{
  "input": "waveform_16khz",
  "encoder_drop_path": 0.15,
  "encoder_experts_per_token": 2,
  "text_encoder_mlp_ratio": 6,
  "beta2": 0.999,
  "final_lr_fraction": 0.05
}
Rows from expert 0 of block 2 of the audio encoder, named by matrix and row number. Rows with one number belong to one neuron. Each number is 128 + 24 x the weight over its row's rms, rounded and kept within 0 to 255. All counts start at 0. Numbers have three digits each. After the name is the row's rms in percent of the matrix's.
# up: expert up (encoder.blocks.2.mlp.up, 4x384x384), inputs 77-153
# down: expert down (encoder.blocks.2.mlp.down, 4x384x384, transposed), outputs 77-153
up.24 118:128136147086156137129138170180137201132150116120144135124126121151155122127107116136158164124114145133153079126127157146142129149147092111139127118146130132155110110106119067110122112113125103115123114117129134132125081085144099145
up.25 095:171150092159104126141114147156113175151129107114167124114091051149133161153120132117140149081146113141108126103113140101116110094147130119139117158144147120158115128099109120092116113143138126086135084107194142099118100135127106165
up.26 100:130170151110146130109097131140117184133112105115153109108122120147140164113142145116162193169119084148145100100130152122152134186158152106121156143140136126143139111151116139129132111150146097107099095104150181156154113120114098130
up.27 098:075116136104152154091098118144156177128104124082154142145144115112127126116132158112167181127091137155140149138142114156129133112186098121154106129139131105146105142096125118116075156137131115112124105150128138107115106094144126084
up.28 098:088147126109140144117135142135153159137140139144150111114153122148132175127117149147166171110110097161133132148109166116153135176204152121127127102172132122154119124110119125106128115117132082100138107129143160119125096090109109130
up.29 080:088113138131130143136104121130103149147106090118149124112131149165145127100137083137165170116141108093110163168142121158161152155183125129151119114155107089114121149113118143143189123149108157137158121150118117150082072101110085163
up.30 099:124141136075144146129101105139136143119133141107142135134129054137130106137138157130164175102119122124159137115116138128121157130161117117108105128144163170167110118086080118107115169150094103114138104107131157114162110116089114104
up.31 081:109097141131135151141111154154125174141143147112154153111089112142121152117126120138136177123099099109111137114122151142120144192186141112112129113137120115140140083124137127108098127114114111122151081133134146106181098083116135145
up.32 085:090107149061157105134139147181141154149126152108139163140145135130130119095123111134142146124128120139170124120110149126126142171141141133120134117185133108152157125139098150133106110132102105153162144137107120104120099085124132156
up.33 108:127108060111132146158111126160148178139105112182153107133090135145153154087145169112117137120125146152113123123117141110155156147134126130114120180175157123107155167080130132128153130141154105104119124125155178101088133120126150125
up.34 100:122170142103146120142123141150095178157148122106141146101110094140129130092121101134128153136093127162171132105144124109112137155116145139154127104150119154157144093126084145119125139094120097132109104105147173113140108133132116114
up.35 097:085147133096145152118137156159135184117139110118125125119125116133145188137132116162149201120089127138135098124124142138127137147183103105125130129163104128159111134099117087112123112131111085125127104094139154106119138094133131137
up.36 074:109159144082161114132081169171130172147139135138168144117105088139139181116132118147136174122066156124123096120091168136143130149143164130114105113140127144168149103110110108123124114125140099104115115123097172123137126127116125138
up.37 100:097128087075163161152136110184157164113150095142174125114117118117136122129110183137173149116111141146118115134118097171146176179143111139142136119143162135130100143097159101097127115158132109096091130117115139136143153089147130121
up.38 130:104107117100135090145115122172135177136141163109106155097143175149136126096091143130123131124143154116124102108115122131116106127113152137147141158119118121174145097102155163131146080110121148143129137115123092149102123116150094148
up.39 105:101110135082147136040091142150170157142134097127179105080143074123136143107127155140158194140070131153139144132139115181128152114184117110154107112141167126155112138122137112107085111168119095083096106134185129120176111096136102131
up.40 080:128122136135197126132133129188137177147119127149153152119101093147121155105130143117165173135110168140155091095117144153137142126196135120140078144132107118117105097098129116084102139150121120122116121094200148104166152099140136100
up.41 152:110098112116143162162119113119156141140106136154160137161110154148147110139139186110107131134145124126121135174124098103163123155160137154141087173134160100102163140126132146136128129148189097110095136090170192132111139125114109145
up.42 095:091140104132143155130122145136163198137143114124136133130121144148140197102141153134146184113098128131131140119112174118113152197146156113116114193133072160125150143113133116119129118157124137105099123072136172146120147106120106133
up.43 076:083156133085135140121136154141135171149140100120132135137113135124140138126095169133139166150116135133101143169137155126152129129139102120122106144125205120145065128094137110094146137105156081118095121141116163083122141103137115119
up.44 104:134155077098149125130092150174090159134146106124134097062117115163142124137126182158132173098165119106125123116119102116133122120141098139159131149133149131160128133138124139131105109176142084119149083085142136074125138118150103135
up.45 100:105094140102163117168115136146120156115090119093175186146088115115122145125156123146170144100112152111134083124105167151182147165142162101133167135137146139154131107115122107138163126149105117105156143123164143139128111112145137131
up.46 083:084156135104122153114118154152153178155142140119108165103137097133134152119142090145179184138078127145131132120122167128112150181151122111099105166147110141152150099107137104088119125115127098084092114127121167127106117096124134145
up.47 083:112107129052111105125097100139150169161070111146121132161140141098116093144142172094145143142118135132142150169161127146137151147139108138134119123140151123106156135123172140134132125149130111099080120128172135160116122106121134124
up.48 109:090127119054135146162110101113125166132082127116139133161123136144150099154132154126083125109137132137128115150103126122111128131144080155117102168177177098130132164092134131121135120146158086100158119134148180127083141118107098126
up.49 111:111141145133141104129150124135112132127142069109158144096088138141128166139114128156177148125091083131177116163108162132129147153126166108147125096186155153146113093150079153130129132175109099108097110114160155114176112101129093136
up.50 097:072106129086135170106122139167164173134151100141151165140115154139132158144136110152180155107104153155152101130100148156169163141167156096128145116144084152161113153124110084129113105099117118106113101107144142112157133081120144123
up.51 091:073134138095135146124131120178122184147120095111172123139120105105150166114135133105145179127120112158121148143150115171143139145190115116131118113136117140155097138114138107133127107101141104126100116122162122121115134085142146136
up.52 103:103088112134166157149133124153123182150106108098142100134138136109115178099122145141142127139090114148148143141147128109142148187153132147118101147173137111118148123091126144136160130103137093110122126146122176100081137108136150125
up.53 090:127133166126123131132049121124156132106100121129117133112131084119114109164150097155128164101085132168121138163100143125088128125152120111123109115123108124174110129067107087098147144144099095111134124090138124129155126115121116125
up.54 100:084109139052146121150130159154142188132117122087182149127115099136125122128123135131129175099120137127136127124110152149135153152140130145127126114144140150155135129118107117165109121157098109104130078109175155132139096093118105136
up.55 088:103138167093146131129113141137111174140123075146141161137103143127137099129149143119155150129132136146138101102143117107189137137152137117141147152171113145099143087129134148137137164147150121094118140136151188184145127122098094105
up.56 114:098122115107175173128157136170169180128150100148155132142107104129132136149130153150160198103111171129086111146128139152152156159183131135140171098142126129139115141132150098108114111129146110097118123130117154145121138088136132124
up.57 101:109146130146130146099176175136117117132133138137151184122091085132143117086163102132188121112146141158139112093137135139148113150136118107127159126163114167176174085136121126128109122090134149097127125131120139131166097117127138135
up.58 152:103144130143155099139189109135127140121129109115120158099124146120102128107114103142137124117120133123155090163122141090112115171144162135138169115191096171146138126085084154117179118130114134151130132172099153091126072086148109142
up.59 116:162134122104114126120112127137158179138149115131170177143124133122134134128132143126175172128096142160139103116118154157154142144156159125122132141148134136138179119129127091098090117125166100085133119114165129201121125109118127141
up.60 086:097120132125130122123126125133142175149111123130190147111134125104135164101123141135154175132063142103134093118115131134122161161151167079120122142164131139160176153107114116089142119108131120131140112132072163128106116110139127140
up.61 113:159110140119148129114103133151195162138133104131142106149154124144137167129110141133157160145125120143151074129127129124185125151145166100100133162165129116115168134156101134160124089120145087137126101121125134157086136107104137128
up.62 128:131126124142123147168119126131138175147109134149129132154140173155145154100142166104129143159139133135135133149129139097161156164160137133156108173153107115113160137124110125117142146128162099098095133077158193173132127131096108145
up.63 081:100117150095168137129110125141134181135115117097153137093107137136146213108126132120155140131090135159137137145125165136113087159165155085115120123149111138180145133115105106140112129103141097117085115104138141096125092098147111109
up.64 106:106124119097135136084171163156125183163159157140127118125123128136145144132126103142149225125112118139164151165136118154127134118179136125141100124161106124154118138090141099089106123129132095095101105128143149095154102091129131158
up.65 115:155114113084110128162119131162133173157112122122124151171117156156162075137152175094088150137147152158110124179130100088145112098148155149146087148143121111119134122140116164151092137184185096101125124103169159168112128144112119144
up.66 093:082120098097183111110112138158151162127129110102131142153142171124135145117157154140151160120084152120088168141129175129118161146142104134149143153104137106140127114100127081089111147168087169105111095099114131137153127107139121119
up.67 082:081111169052169142103112135122127171126125119082149139098117067130130162126157109171165145109113103151141137114142135161146137134161140096134112147172129157177098109120099098098110158154122124094092112136154151122154112104111109133
up.68 094:124110112119130134134113132136144171178125110148162115146101140146143140087119155138131168127077138126144132142106143109169140146175154140148096167188143136125167121120123126113146131180133090096117102102149181120163087132119111133
up.69 074:093105139078142101171120116162143166151107118102160149138082086119134099104139158145133127091091146151125126115102164085098161166144123119113136175160161101115131151115145129157142126157144127159115091131097156131126114110147123132
up.70 102:075120138127114150132134123130165179122144103108142118133167128154146122147149163141133152112110131124138145157086138098121123132147087123113105082163124122158133147104141090117091139163145069110151087097151144098120104113110095096
up.71 088:119111106112120144149108133139166160129099101174131178118124110148160140139143117172163154052082121116092143117147208104091148160180126131124124154153136122144162136102141105103088144132119123110151090084147142140124137096095099125
up.72 092:138138126108145150151121157123129166149134140125164104069112099120133118123131157100139199126140140129208088097155086174160145135134088141121108138124137122159125135111125121086082128155100086115126105083190117081149121123122113114
up.73 108:108112110083114133156131129135085182170106152141140145159133122134141112117155121125103145117167142114140124159126122095098111124165127149149088166171125125150139138102098129144142126154154102085154135118143173131102136123107131153
up.74 083:134145159095153161145146146147145167161136086123171146087097080132151165123105140136153193117097114148133094074112180153156141172144156100112126137146124146155111087125133142142098108147125096102078096103121167139131130118136113141
up.75 101:115140133083135134170170144156062151135157146116160106099126122142139085132137151140120176096159121126132111129100090114154154191197123105106145131178160127129108107128130131153131123124149105146123106119126181098142101098124142150
up.76 087:114118140130121134121082148138113201141134114127144122130141080160151111113126088132141178122133137136148100127103194152142140112181119093121123138127134125130073147121141157135117128145088136094171104101111115108129095094106092157
up.77 114:111117112113137155137100141132114173136108122098141103134124148135147103084136154111124141131146129150155173154142126150144148132147104134161098170137146116131119124132124131121132114161151124061115123084180162129160110134110113130
up.78 110:114154132126127149150138141141165144118128141126159143163100127144133146131137171161122137069117149115133109145109159144157143152157142112106142089147124139136132121099133093132133116065159093114154102119153151135143137097122131115
up.79 068:106092110083108118145097134119154142103139139114143184143136122145118086165129100136122171097106146139122146167100131081116119143138143103102098141115119132140122152130139152115109100151086108136125109090152108164110111098100092140
up.80 106:133132104065111118125152148136099169138115123115141121150153108144145155124136146110145136147163099123138115151129107082116146101118163157142093170165135111124158103114106151146111124176146115097150112119185140114107126137136133167
up.81 097:104124118099161138151129133152088164130130098125173122137119147158147100132163185127122171095163143101102149151133118104147090123181099148156103174132174117120105109150135159158112123169166117112112109093171139115105111121100095112
up.82 103:153108124095159170144132125126156162143125108143125092112120135119131128097164131114161155119119135140169130139133122134138170179151151149135102157185170127140138149141069131153139155139110093103107131072137170112150135137113156116
up.83 096:109146125124167160160139115105121148121159110149155111073120164150144111147104176157123179114123105113125137140113119119124129120159117136172145144119169117145095136125159145137103135147142085151094112109134144082108149119125083138
up.84 083:120127112115156158146095145120088168119120104120149124133135130110128149098134160158140163136157134132144137152131142138162150143154099113143111187129156129122112135150123115150135156180129130091125108088163157145135123121126114125
up.85 071:092104128108132123137124150152150165131093135130151128143126113122145146105153129171178139106103146134162109111132174102110166144147113112129100170123160124139113113095124103149138098097109109108159116132133149137151105082127125154
up.86 091:107131141081159178122157135144116154136106108113180139090126106116138183157150121169212148128092142122161109140117129175155126162175160099136147132146154160160190071097096105114090127106147077085105118091126158131167129104124113123
up.87 113:157155143091124149124099125134139178164130060112147152094120105169149123111156159138136137103130095150159132141129154130159145147159163134134108141178145125154155112142095174126116117131140099099105115114142148152136137149094115159
up.88 088:128106099151118124138106136132104147149093109083127108119126087141142170124131138167129166121103101143114131127106171081142136131158164136138123157153131117121156117077119144077165099150124125129128100093144182143102120125127134165
up.89 078:114141150091120108162137154151108175136134137076132164127098165134131073096117098145137149127152134098149128160125147104133111121127154149133107118166083141145148130090109134122131128142118118114130102145112145154155091120135087139
up.90 106:140166129116154156131106137141144182142126117107159114095096173134145142117139153104152209115141109151096134155157118107153128179165165114125148120169119112104142122145130146115118120126157102114104089104140191174131112121108102128
up.91 078:109127106091128129119136156165104184174176169142128107125135111142150143116125102120138202139114125118100133126101147126094121196153114104106115141163110137138146128111165097098120127157097115124088129136121151128162107096120122155
up.92 091:143154096127114162134123152141168192146128154126151116142143090159138164132125138137159189089115123157129101109131149114148133170187141117121144141156128142139185092138114116123124111116132114094139091097145179111170110135122130125
up.93 081:102155130103138120137143165141083135138118157091170154128103121144143129116138105138142149105103144147146115093127128153117158143135125093153163094142130174165145085124116124089131114119134125107134086115133160165122082122112119142
up.94 137:118119154128123155135095117144104112129096103143172142150071096137124121094135107134145150118113122150131135087107165160125129141136131110112103146159138123138126091081159121112159141151133102105115093150142173093141090130143118142
up.95 105:163121124102109129134164129136083159133142131131121129167127061137135088132141123106151160146163123131132124171121109106118125107144158131158093148177146134172129108094086126128117130180121111067134135130180151136110119132131118164
up.96 122:120178131129112135123088158124149170154119105129145133130112149129152178114143149115175156161099126130122124128146148091155138177146163127122136166169115158118189122136116128092136118162154123120096094098153196178117110127113102136
up.97 113:123139113119129146134116129124132174138096099138122107154106150149151147137120155120161203136113132138128125148151134091150135184158150132148133142173102126117171131114134111107124118179169093104088098074166186162139123132110094142
up.98 103:147143115114139131134117158170117160160126112135135107133136136133131151098123147131142209148092139150127093136156146116126137163157158136140171148177143143108157137103150126090132102104126090121134109151113171133130095110148148132
up.99 135:132124131080106155112104150129151145108132103133124136153177135157147079164143161141124160148117145137099174147121146111118112076122105133108102121137098132143118165083164109103113121161160089099126095131145137152080132135138106124
up.100 077:137108158104158177113117152147162173121129091108163174111105122147142176126132136142175161115112141168157132105119169133138153116152154089107114168143110151135140129099135134135122124118179103112087110102149149120163125113122131115
up.101 070:125142113066125105148121139163120143175083122115143105126104068137145114121100091114120157088116136139111126089124178128142170167147111125112124140157137106152164128132108132144157119117111146131114081128113170152103132122110147153
up.102 104:129138123147130107120113142129154134120125080086122163135121083138149144134136139134176149092130160147148112123123164090131137085143154104131132119133126120162139086146092146127145114188137113083165104098153157175102128134106111134
up.103 131:136086104101150150153119112138131144151103122134144127152130150146143086123133188109102119129140123151137128170143118097157127130165132166142074171141146113109163140153118148147122143158181107082094132102162171149128125138117114143
up.104 090:157119144107126162125090115132166149129112072124158127112116129142138158133119159127177150100127153133153092125111115137177161135157177111107133142114119097115172110115114111148118096124146113126129065112152087167094144134101153115
up.105 097:107127106055157139134149140145159172138153086112141185116094131143134151135112152141175158127099116149165098145100188078144134171164139110140142137181135139158114093121131101096111140115130095121103127112142161153163133102122112146
up.106 106:113105107147149157119143127162180159140112114120155117108147103137127169134114137175187131123104117163145126108123153097165124163144155126124158125180137125118152080157119121160149099092148090113126123144114177099127144116145145114
down.24 123:129116160133121118146139132143136118108138157158134132136102095135129109103122145112085124102130144074136126166098126165150139132149120111110106138099129104123126140118164123121144117152097173146135130129142098116163119113136130118
down.25 092:141099132128138143156128098130133117094144161112143136104111114114128148104156138137154092127126122112131076113111150161203152118083145093150131155140189120137160119129107097112168132115117154127116142134143123115100152149128127125
down.26 094:078117115184073129090161113139119126150096144155104137143116135128135101108142144116073103171103087153140132112143120102116113097094110122127149084097106070097127125146177152130106154115143112156133137172096147098148167123129123101
down.27 086:100090138159109141153134112127132088121143181126148127103149094106127100051155153149100138116139120124169136133148155139149143116123129168132156093086126153121194103149124116158164134120096129130153100115120136135098083147093157129
down.28 081:119141136126117114142110115136097121152107184172131132130136128128087078084122163121110132126141147111122118112148120127151129107116151151142178137120099131121134087109149125149154109103115169149143174181067122128136091113140147112
down.29 083:181126132153140187088138129132150127142137105143171127165123093131142125163138144143145149138143094161163128113118171131143149134123144140146162150140149071082184120158109138139135135111190079129130130102129167129154136147124125107
down.30 093:132154132078129157129121119129155107137136142125169112072139118119095103136120135128138124101133086149178088095125151151176159138101167120140132089124139157114165151160133073136084102087097109136130166133135124157143137129139111141
down.31 077:084120137141121156129123121108097094083146185145150147141124075122118073089148141135137111152146149143151146112123121159154133115130110111095172106073121117134141077126170110151116139149124159119131135138131128103129120140124137072
down.32 079:115135114139106197151148149156135086085156142164134141107123105145131120129126162146132129104156116101162145093128158145158171142108100092120154122076101122128115091147150117118106119110132132120148083118112153115157137098137166080
down.33 117:099122120120129109137103106117101125140121154131114145095130116089128087069130116117127123148090169120144125087148114141161129165108139094112156138146057150158116095165135095106111133104121137128114156141125095151120085146114130091
down.34 086:118116096148129118119158118126125080088145137139103101119126127155130085170146173144123120126119124134140113137119116123115148116107154119103170104098109107130080097135162138130129135114095128156148141135120149119139180136129123108
down.35 093:081121124121099120113139114118132105135126176158134127125151148125119106135124155096098119115131128116150114108139130151149100112089130127108151097133132092102130100158155125181146112102111157165140195158102105135089139136132148116
down.36 077:138125139120105141138161137121169124076138111151136122147146112123111131180138176127109084108150083128143095120129146135146137116099144098096160143120151107087139133156147124125126127105123101129140118135118111127131163128120140104
down.37 104:098127091094117140164090123137117106148125112124106129130096137101126051085157122122136143099090169126142189135141127136144145173107115145109092130148097171141120106152100101128142139154096130122114092089179143117147096129127130101
down.38 129:171158098116083104091132132140110148148120153172101169147148094087091110126112120088156153144111106145155112097154111110127102153150156135143143129132114165115182135146136095075065127129134123141153130115107128159148133106136160119
down.39 092:109110118121092120106097093134128092090113142156131145157132123115126090111139155128109133153124122148141124097148120123135124106105144104110194088113079103112078111141173157153149142126133136159155132168107131141098127149120128102
down.40 077:086147126124088148108143148124140063125130123163126131119136113153111084111113124109121083132132091122171104124145121120167155139099133167113150125126095169106135126164115117142118109101123164159106146090106146116135136120107148143
down.41 156:141117113117117115154143130095101125143112164153101166107129148139150125099146090137120102152098157105131128084134149128145105146115148112106139146172092122121166125117158121114157148088145138131117169150098137108108113155097124138
down.42 089:106123097123135120142107122113153137138128116185109122121128164097114086103131113100127178142114131130142132104158126106098130140140100183123135128140069163124130138139147149115135139124135119165078164131108160113074113146124131090
down.43 071:132119112108130141119118127131152111134121153166130148117119086070103093065119126091160164101097161120149131133128157144127139135145170082111114133178112191138150088104110123089154113093133139112108139124123143117087120129126138129
down.44 107:160113115120120116083148132124116124140130181105106148093131146115111123122144171092129060112095153116155145145140104121140132099113138147118121139093122137116183097150110124129098142147103168151120160133100106124176140143131157130
down.45 091:123132081141113126094176128157138116128161161158123109138147109132120112149101180153149120154126152116140098117121119143148151112135144094154176152119095119132113100179136095142109096103152137160159190143109125128145166117139141114
down.46 080:099143126102102118129124117145133100138133122145147115115133148131105102187093167120087091135159096134141109136153129134141117120084139157132149101126115095119115104126139142135116115117101137175174160157105130150103170095139166137
down.47 079:134140140139077143111137133136154103128144169137153133148100071111105124097159160159147133123147124130169128085134138182162133097131133061076136108143096151104199083119114128150124137090123090145170079140122173114123135125131132139
down.48 107:099107145151125121159123143104125116119146156151147144128121121109105136037132126127148117133125139104166141095132162132171136138099138087099158122130109141115148075147123127153159159101101190140150137119097116106105073152098148122
down.49 102:136167100127095128118152146120126100075128123165140169144115139137117102194123134145094109140137129131123093073126136117098118107102118097063165123088101148150132138155156116153112125109124129139181117170135114149107141143124123104
down.50 085:122124094109123119143122110128131112095102154146131113156139111106104087131109144153063113074165136088089126140143113142105108094097126165098173093099125133154099122149168111135165086133122146128147131145129142141108137113134136102
down.51 082:147117129126092128103147095168130118141108153151104102086110119127110095114121154109148083142201124129167133128145089141137163112114117180144127114125141118131130075140124136145135105142084139136135115141139095120117115103151144117
down.52 095:116119098125135106135142104136115114098120168147156103116141107089093071070120132140123132120109152110140114091153118152150152138111127187128142121136125129175128111156132130143123106101127168118111100093114099106146114122141122094
down.53 073:066083141118118113114123110136139114155133156108138132147135136111120077124151151156112082126144151144131110111124091144163122117112098120114165100087136065101103099183172099150135119110123101124128100129147110143112141151129140100
down.54 094:112136120126103107124142136162115125114154175154113132143150159144112105153094132156085105120138116087143138122109135113105115133093126149102165109107088155116134109153119138151122125101091168165163114169109126137124134107122141114
down.55 094:162070081117122147105128110149150113088134118173106108123132099117135145119159191120157139113129104124158115116153147148144145114134114079110158125122137098066161132144151138147124129138139122148173148153105118130114151123107125113
down.56 113:109124079129121135125127102139121118140109114159168138160138144110131107066117120126137147132130156164142168123157129105115114155134109147140129090112083160159114128169156130132109126095128125131118126102147093159131082118121128092
down.57 103:178117084113120166117147102124136107103131111160117123127121127124123120140138184164146130080108133145139131098131132139097128116150134119089186121108124182116161102153123113119111142117159106134137067136144151124119126125117117094
down.58 139:138147126121114161135142130137086125116118147154140160169118113133126098161090092162112149149128151136106079086130127141105087120120114104102171117090092165171119126130158099099126098116137133103140124146119115156102109130134131108
down.59 100:086090114144091106105137099145052113126113144122141138169188107107122122115140140101120098160109123125132116119121138123122100098097142147144163082141124104088121137142147120146128147158108123187148142153084147148136147131147145086
down.60 081:110115129154125127111174121108142104118137129131104132142112084114117088081132182137130111121149128136159112109151108157138128094103126123110158146116138111086167097154168145152098130142123117136162146135124115154140142138104147128
down.61 107:111134111125070149152158133147124116131129170135140131163139122110107118094089137124129112086149145134155143115147125136122139134108121138096125111125128144122131078152172116131090095127111149113117121140133101092136103128134120111
down.62 129:131158116128104107133141124097118139171125143158096135092114149116137094092112092126087122138118136115141126097125129129128120149116137132137160139173077115124128129134161126133146137074137109147131172156107137113113112130105140126
down.63 064:130134152165154128120140115121166132143124176146132125107131121133126071060117176142112124103123100131130129112143122146119132112093094138121151104103110114077143130148173173134152120124141117139151134162147135166065152136139141113
down.64 098:116111129134104126154107103127122123118119152180148124182139161089093113107116131114092119114152128104145130117140135124148122136103131145120165110121126115081108134134180139135124125131089159151162184156116124141143120121147168084
down.65 111:126128159131090136147143120098137106108134123153131131083084094105129149107148120116140087117117164079180132091129165183159121125106113085104120139135115144127112102113134123129160159108103153151134181139129133109124149143107121136
down.66 088:128118138151140134101144092164165141127106160114116111149134125116093124130106160146103140111120123141124139080138112144136124133086137107093185106104135102129140134186165123102090112077142134135118130111131121118110129107148160087
down.67 088:119121113123104111127157117131131096131130133156136131137135123117104112112099157134087100108152122108145117117149148117145133097122131146108178108106097139110140100184153127139120094119142162172147150123128106126133147138129139113
down.68 087:120143109099134121128107099100116111144108134162114149066124133124129069088113106113107118124123158117120114099133115141143120118119169146143157121130088125133132143138165128104132124095148111136098190168111087113099122150118109105
down.69 070:138114146178134169129138132141128119124104141156136132159136138095113107098113140133147101142159078125140123126147175140154141119050124121127149131113143113098147111149166124124118124108140111120146165118111123115137137123133150085
down.70 102:107113152148116110124142109129103112141125177143135140109136125114105094053141123105078109118154119129152147126149108148143122103090110164140153095111117116075148114152130146167140126129111159148126157143124135126136101123120154104
down.71 090:150131132118107098147113110119110121149111155136176133106159121089116124108096131128114106087145119149117124101140117136110087111068169156168152072114123117120119098183133110125112101120072130117123156171120091169123106130136161108
down.72 092:087134127149103125104192139149124110135152142130157138086114120152124114115135123153132087108139097150189112113126108134139148123128131117115178090118115169136111096165098148156112124093113137176148155136120131138158125127121134134
down.73 119:120134160131129104158134153103057105128127110106163163114073118100110126104158030138134082093122164095117137111110144145169134146085147094105123117150116162133182074101122065106174148123125148106151144119112135140116080153094140111
down.74 074:132111100153109134136153124156103105114111158148091134112115133127092114131136156130070103094169158114155131128102111120105125090109131160103144150096119138116139102131178105152099126141102157138135149134102145125149195120146132122
down.75 095:134089118077119134134186147166121157171116142130121114117128161143098116089117152111153130150126133114148171145156122131155103111101130179130131138150144094086141109117152133150124101154112174131126168133103116094161090115144144117
down.76 079:092125121124130148133126111130136123159150178152142143152125119138117080108097126118130134099118133113146111137159193143186138090157147140149162155113140116083115090142202130130097119093123150114144177149126086141127138116105161153
down.77 117:146140104109087107146165146125110137157120160169093136094135149131131133103107089118079107144120129118156122123127123120116108139101174176110144137166079151122202131117142122102162128105118134155116148169087145119112124127129123139
down.78 107:109116131126114124153129090146119145156090192133114133119148146144126079073124084099093134145122116130128163152182150099135099134123121184152138113101063173144126116154128124129126094134073155159110120127094110145106072105143138118
down.79 066:098112141171112140138115091115148126082128143135123112095145143116091077119152142126144111123127134099158125122138123141192149134109105081090196123117134131098121096144128109161125160107128166135128153128114151121125136150104112091
down.80 112:157159158111130110134135101128082129096125136076121127103111105073111161136158062117117100111133189086108114139113138149129125107070151131129137126175102137149163085117114095129200141138085141134130163151115145135117130148131165105
down.81 105:146116145107099129122152149114121120151116120157088122065108133112139122096160102104128111174079128111195122116143121142177121155125127160144126131191090120098187135094122117129149137118124129164098190123072158101162142135106134123
down.82 121:100138116115165101110083111109096136144109145100131125100122133122135072100126116157095105101132186118092140084131106122113090114119151139123177125120076134167109100165133097141150130109144134127120137135148085143104108138111122110
down.83 093:134109160097084141117133127117113125153102106141122174100139117141143099111146105116153146122111140105169140153158121124164122126171134149128128092143104120083195133110131157124129159143119164161132175156108110133146107128097124145
down.84 091:153145118119094109098171139129135158183121181165082176108113132144129132095129083126082087132081122142147137121134127124124100124100146147147125123160079115110189122145137112109139120126147101144125147146106160116140119112132125127
down.85 068:165137115123117129104153121133126105115140136160142119136118115144109067096130149137123110120133152133144120101129165164164139128125151101083188109102129109121156079164157102117138122117135144139135107147114093146148101141120133105
down.86 091:118117109099142120101138120114110111109133125159146142127124144104122087146111108137105100111110135174117127105138092128155109145063154133117146101101102136167154106161128084092117151099162102114134162112112107182108129137149147079
down.87 091:089128163150115103084148086083134109093113126127119123135119120095104115151126153149140071164117148135159132119136136149135117131093102078091148121125117152152068101147142161146145150114135122147099149118116123103115166176118126094
down.88 091:127111134117146145138095101135150118108137146146138144106118106099108123070132140146133104100094153100167113099135188152185154123109138084140147163133142134107188083129143104119154160111126167114119144124154158115127110156141115098
down.89 083:124105119142130140110143109118161126094145165174097143178122120111110075142141160110136116102129131148139130097110155121145137136138081131118127138088165116080132121150181113119072120118116119100140124117174115132137140126122127074
down.90 099:114124128114116100109147123115117157178110174150136137088129167135123095101133152079110132131102123126115183137140136129122087109125119135120135085128095098107121143123176189150130134131126134147101166181073131101140121118119137119
down.91 076:116086144144107110158131104150149120121128126163120110109100174104099111076139141129117131103140096119148134157142112131160153155136106139128156115107116100073121118140130140144120137138087185185132151125131166091159114120133160109
down.92 078:131113122089141138139116100148135118173124128138147107098135149063103099105110151111136136163115132139143128126150115165145132151109116157171150097134106097124160094167145100117117102114128176135097198135137114133129114108140133093
down.93 089:156120113138083155116159117106144099094130099181102105160139141095116085156130147146139124114108144111159099098127113146134137113137134121114154125109111122106145127148160109116130134119130118154160154138107131132128163150112137092
down.94 137:115152098157134172134151138137113105099143119160139161121082114147131097092146137139153144123104163145120132101128168158143139141146147099112142151102137170164165101143137112109119133122170143093099087128137119143126095136105092127
down.95 115:127150127109139104171132122115098105099129126103145162126083107115123125132141079149120098104152174102117093107112152146172137154099140090112132161147139151149196110092117063097184143110131139091163175131119131131104129151120139129
down.96 107:147129106118078096116139083102112143154099132185110154099144150083108120105123110080103104151132112144146125109152113104131094155104126140130141127129083131098161146143165152125120116113116113147104175177104125115128150159126139105
down.97 115:131133100114095121137155108098128132162129111187123145115112164126125103075114114106086119117120147129124125090144115149139120145107131141114145133156094131130145130174175131109147123083147127139106159184105154100101126147111138119
down.98 113:099123100090124123142106066135128147164098111126139126111142129107129103100116171103132127132117155155150133117161084134169129137111128149112150100144110144123116124168126142128141112135136074141124129170138120144110115131128137094
down.99 140:086129168173090128137129126099119109114127180119116166181140101126133159096131121125100113117168159104116122116133130110134105089122150093091121138128135133102145103121153117168140127118107182135150123160119111171101122142107131115
down.100 080:122101115122120115113115126124151103095114137108108130130110133158133103132135183165088106108144116119117134113148091163117087074130132102106163087094158099122142110140151144132131108114119110134167087182133111139083136119099128102
down.101 095:141123112144100142114137094117148101096133131161118136127131102088091103139127187132136100122134109128152118118144118149152122091086140120107164106087118137072149110142150137153098121131140139142167152140131148152112155135126156113
down.102 093:100127125156108106118120121120105132106129086135161170115124133087112130129149119142109050137114110116136104112166165111168118157072120096133171110136130125118112133112127123120146148108133140137100184136123144125118143148141128097
down.103 131:161140145127099114159128134092071124148113141164122163104094123143145120120150082138103096151107139096132122096112141148128105141116159108102133134183091140125152117130149106116162144084130126129134166153093125122115119159097114120
down.104 094:158102125124105152119157115143140092105137156127129137139136081095089087132097184150131118082148139120160128105151134164120105103103089096088149112094160139085149109159154112136107112137108132107149121152159098140117114123126153124
down.105 095:088152082124102133152156083140135118131132111164129136138122161122135094134121144151110129085134117134151133136130121101097138141123130164121178118108070110152092110204148134133112153115141100173137133111142190117152137142128134095
down.106 121:154137110102117129099068135127170125149116146174098099128140083110128081088118186085126136129133159147137141126150092177154137117109160142124128160109111143141143134128139142138131105154098138120134117169115064166054110141121115146